{"model": "audio embedding model", "dataset": "acted Russian speech (Dusha)", "num_classes": 4, "depths": [1, 2, 1], "wave_channels": 96, "rnn_width": 192, "rnn": "lstm", "bidirectional": true, "orthogonalizer": "newton_schulz_5", "grad_clip": 1.0, "steps": 2500, "lr_schedule": "cosine", "warmup_steps": 250, "adamw_weight_decay_other_params": 0}
Rows from block 3 of a small audio embedding model, named by matrix and row number. Each number is 128 + 24 x the weight over its row's rms, rounded and kept within 0 to 255. All counts start at 0. Numbers have three digits each. After the name is the row's rms in percent of the matrix's.
After each channel's rows are labels from the 100 clips, of 14976, where the channel reaches its highest value: "top examples" is what is common among them. Only what is clearly more common there than usual is listed. The data: acted Russian speech (Dusha).
# conv: width-5 conv, stride 2 (model.blocks.3.conv.weight, 128x128x5, each kernel summed), inputs 0-127

conv.90 102:145100145121114175133180125077180140123083167183133124094114189102116140158096142123172142122123117118130157135124169136140118130107131158129115121080142139157162146108138111188132138136148137138112139142061100136129122129133122123100105150115106145117163133104124143127119156147130120127104104079143120158100157138098164129124119130131129141149131131108111130139101106138110121163196
top examples: emotion: angry; emotion: positive

conv.97 091:129148117102128129144111135108128101140140120124124145162090075117102093108113152094128106148135090153188144121208121123134142139121085125097111099092126159143102141134121140113131080198115147110142150142142157131157124136118119119122162146133124105124141135106142145082145080118119087134101106114149117124111171133099139132175135131123143127132185115118176135116103151083149127108112
top examples: emotion: angry

conv.85 094:154092158115140122125113148112120208116119112162099120111117107127167134124093151113126099176116169112134153116088088112113160165128144158113165134125111171133134121129158147124084129102098149119152103109108119112132140103169132151131138110092156151067164138125137145130160110109116131167098130138135150115121152155129129089143108099123126159128144128133164158099117159081149126081147
top examples: emotion: angry

conv.116 082:149152114123159117095146086120136126128137135138097115104141127066113148141092157084131088146164126078134153123091133145132133140129163092143120133152083165176153133168131095122127163155124122157105126157097111162146125061121136197120127104144146171124132102120152139123144152139148152128098150134147176121139129123134120125118150118150156130108118099152160113167129128089101140134141
top examples: emotion: angry

conv.44 116:146125136096140133144149087141136141157165131119150133136150094086110173099085173105160144131182166107209173155115073151108128123131128130144154144127144196105107132127132143143133125175118121152124113099093116146168128112127122109116124111141150114117161128126110136095128110119119109129143115111090086138138173100135163129142143146127156111184159125132132143122114140119130115145120
top examples: emotion: angry

conv.84 110:174126124137139134145116171122148135144114099162133132149158105137145158132112118091123098120141100175158150115105134138145166109127093123135092117095159160119124124148153152086119102152109136127154121133116091117145142141120130179133123110126094157115074133162135139100156142157089137142142098148121201143126123148168093076181178150115125113127117111137159108107109104102154115097121
top examples: emotion: angry

conv.55 099:134125146119124128131085090131110132132159123164147099123161146112087144117125162082137132162136107094134114137144094124133153095130172150112114135085115167090123117118132094135118175132097122129143147153208141100120103101124139097129129123107131129125102126130105134168103089151155117132133142087099163119096159152121119148141150156112107135088091126148143160116097112139086091137185
top examples: emotion: positive; emotion: angry

conv.37 092:102101138117134127172130101155146103123114130156113113148162087148117115115132100148125123124133142095159167171145127158113153096130135126118130109134114134175112144159133150157115113110156179153118157151089139161148140087152128062168122108140146158130130168086132100149164151125121089171110172086129112097127128117074108103143125126110145128123162157105142155134129109135161138152161
top examples: emotion: positive; emotion: angry

conv.27 095:104108129122139148125175103104136146149098161123138107133125158134157139149126133131113113130117107129168175140137145129137166132085097147085093110096120119116139101096148084132094138077120169156143104092092171079145127116132132151116118110096113129141132133125162134159106133129123139163100144105125154127145118167133111144120085073149100131097096127105164107169165183123109135124162
top examples: emotion: angry

conv.122 101:133182114127154126123147091131112094084140140092113132091128146075109138162123117119177117161149127129139142169126143157107211095134152128131145136084115177170115137097145127126110116119131104100127147131122123150143123102095133087132112120136162111117103092142146132149116132094117110163120123129123127152104123187123096108149108133124149161127140147116188127105117152076108152142117
top examples: emotion: positive; emotion: angry

conv.106 093:110134145119127106139142148177124180096131118071164148180137151208166116148165146144120119062132117137133147111173096124147131117158121162114100103165128132080138143155139150121152167090133104120144126098115154110144077110156144127091125140125142128116124143117150130106163091137121121107106128139125121087116154113105139137120129112146123151136139141105107136110122083097122158105139
top examples: emotion: angry

conv.45 105:146119089099115159117161163094197119155154137129118128156121159116102171156120118176146131102098116105114176106144131119118091127113154138140109085111119104134156164136100152118142105122139103140093125118124110118145146136134106129127129130093143151128170172150106093075152119149138129113164119119133120104125144098097180148120117168115140157108167119163110116138144078146118145162095
top examples: emotion: angry