config = dict(
    dataset='acted Russian speech (Dusha)',
    embedding_dim=64,
    arch='crnn',
    norm='batchnorm',
    hidden_act='relu',
    wave_strides=[5, 4, 4, 2],
    rnn_width=192,
    bidirectional=True,
    rnn_residual=True,
    rnn_layers=5,
    am_softmax_scale=16,
    nesterov=True,
    orthogonalizer='newton_schulz_5',
    adamw_lr_other_params=0.003,
    cautious_weight_decay=True,
)
Rows from block 3 of a small audio embedding model, named by matrix and row number. Each number is 500 + 25 x the weight over its row's rms, rounded and kept within 0 to 999. All counts start at 0. Numbers have three digits each.
After each channel's rows are labels from the 100 clips, of 14976, where the channel reaches its highest value: "strongest on" is what is common among them; "loudest" is the band of the loudest frequency at the time of the peak. Only what is clearly more common there than usual is listed. The data: acted Russian speech (Dusha). In brackets: how many of the 100, against the usual share in percent.
# conv: width-5 conv, stride 2 (model.blocks.3.conv.weight, 128x128x5, each kernel summed), inputs 0-127

conv.107:499428530484458454515471487489460506496541545523550511486527519480525482471491492494501502481539490517498483519505499529477492489506510457484504502463536466546475498507503529471511514446543528491473490462501490538449467545520497468521493492493491510525519481484505503454459513485468490465521538472495500533528504509486527490509515523488533506523495522507516509456485466522489491453513
strongest on: emotion: angry (45 vs 18.4); emotion: positive (39 vs 18.5)
loudest: 500 to 1000 Hz (59 vs 8.6)

conv.28:512486519497495548506488484479525489466516508520496503519513497491503490532519534490492515517490505496515503528485495510557469457495495501491505504479519513472519485525527527498506497545529523478507471490509487475521477518497517541512498529512553493541503527558469534457500486484523585496500533457478490542488523497502520591512516520469538467545498519487495519500492472488527502494551
strongest on: emotion: positive (48 vs 18.5); emotion: angry (43 vs 18.4)
loudest: 500 to 1000 Hz (30 vs 8.6)

conv.11:478482493468524486498492489511477514513518494498463503505514540497476476464532553484480466492482454540500475502471487506519514468498459503501513518506460483506459495524467510519508503511502501473490485476535582493515491538493553500500501515542475455543530505488533526510477460492503468529547460506486481519437485513474528541478488524485484488496491483478514539462480465480492527495486
strongest on: emotion: angry (44 vs 18.4)
loudest: 500 to 1000 Hz (66 vs 8.6)

conv.9:481509487456531483465459521497515484496528547569493513511517484560528475480526478468502507468471512479484533482499515503493473503493468522487558512547513503501511500497485473473539472482508480553487525507490531519499481478505532453503512557468479491492496488493510516533533515488493512505482500539482467519496455560487483514477513497506494508466486493484506502507535448512509491452457
strongest on: emotion: angry (48 vs 18.4)
loudest: 500 to 1000 Hz (25 vs 8.6)

conv.88:493504504543525534512480459468471494468466502498501498473514552488511498549530532502474473518471506478480510498492512535514508466496509515504513489430478496492516531480492520522545514481507492489464482473500528498439505503535493518432491557515515520486480531492532517519507473516514538494508519464506489501471516536465500505484462512483490501496471497543499555529489492511520540494562
strongest on: emotion: positive (46 vs 18.5)
loudest: 500 to 1000 Hz (85 vs 8.6)

conv.31:520541486501518486476495469441500479505501546507495479529539500485488483527472442478522516476531467540475499473479497468494524503471496479518466503486500491514497523488521516446471451458464510542496508494495532512477536485486508516533497493451491481526501503513534499480519496499506510460514476484501505559554480500514485470527500491520535478490489482494462446511451497532479520490447
strongest on: emotion: positive (52 vs 18.5)
loudest: 250 to 500 Hz (47 vs 22.2)

conv.72:472531508493497476501481473474429473550484498444521479494471512490483498458490503448487460479532502607460490465521501472536526498485464484513499502519513480497488467497511496510499496497463516485490519486494501472537522485521497525512491512549480477493514492484499545473487524455488534493500442528495507469498504495463537524500497508529515506484492489492481515487481505522499514452485
strongest on: emotion: angry (44 vs 18.4); emotion: positive (40 vs 18.5)
loudest: 500 to 1000 Hz (54 vs 8.6)

conv.57:498476525549485519502521529475499511489471456554509477489518511468471523507475514509490564527550544460510448522477517487551502531473506496493504482453521505529501503486508495475538490472481469485503473492495459507477495488501474506499509484481494533498487503485492478500441462485463492486466466464448491502524469513479497510460501486455528481517496443489472522475462489481488480505495
strongest on: emotion: angry (59 vs 18.4)
loudest: 500 to 1000 Hz (34 vs 8.6)

conv.14:517521498528512489515535521503553507505482502487473526557501508481506517523503531525488488477514498536488508514486532531508503543510505491521498520507516489507545473511491525505460504486524492518511535514493545493512473502503540533514509468488536494476490495505557541530509534509499532520460493535564537550492507491461490559510512469539479487469461518541477503510507455496468553500468
strongest on: emotion: angry (61 vs 18.4)
loudest: 500 to 1000 Hz (31 vs 8.6)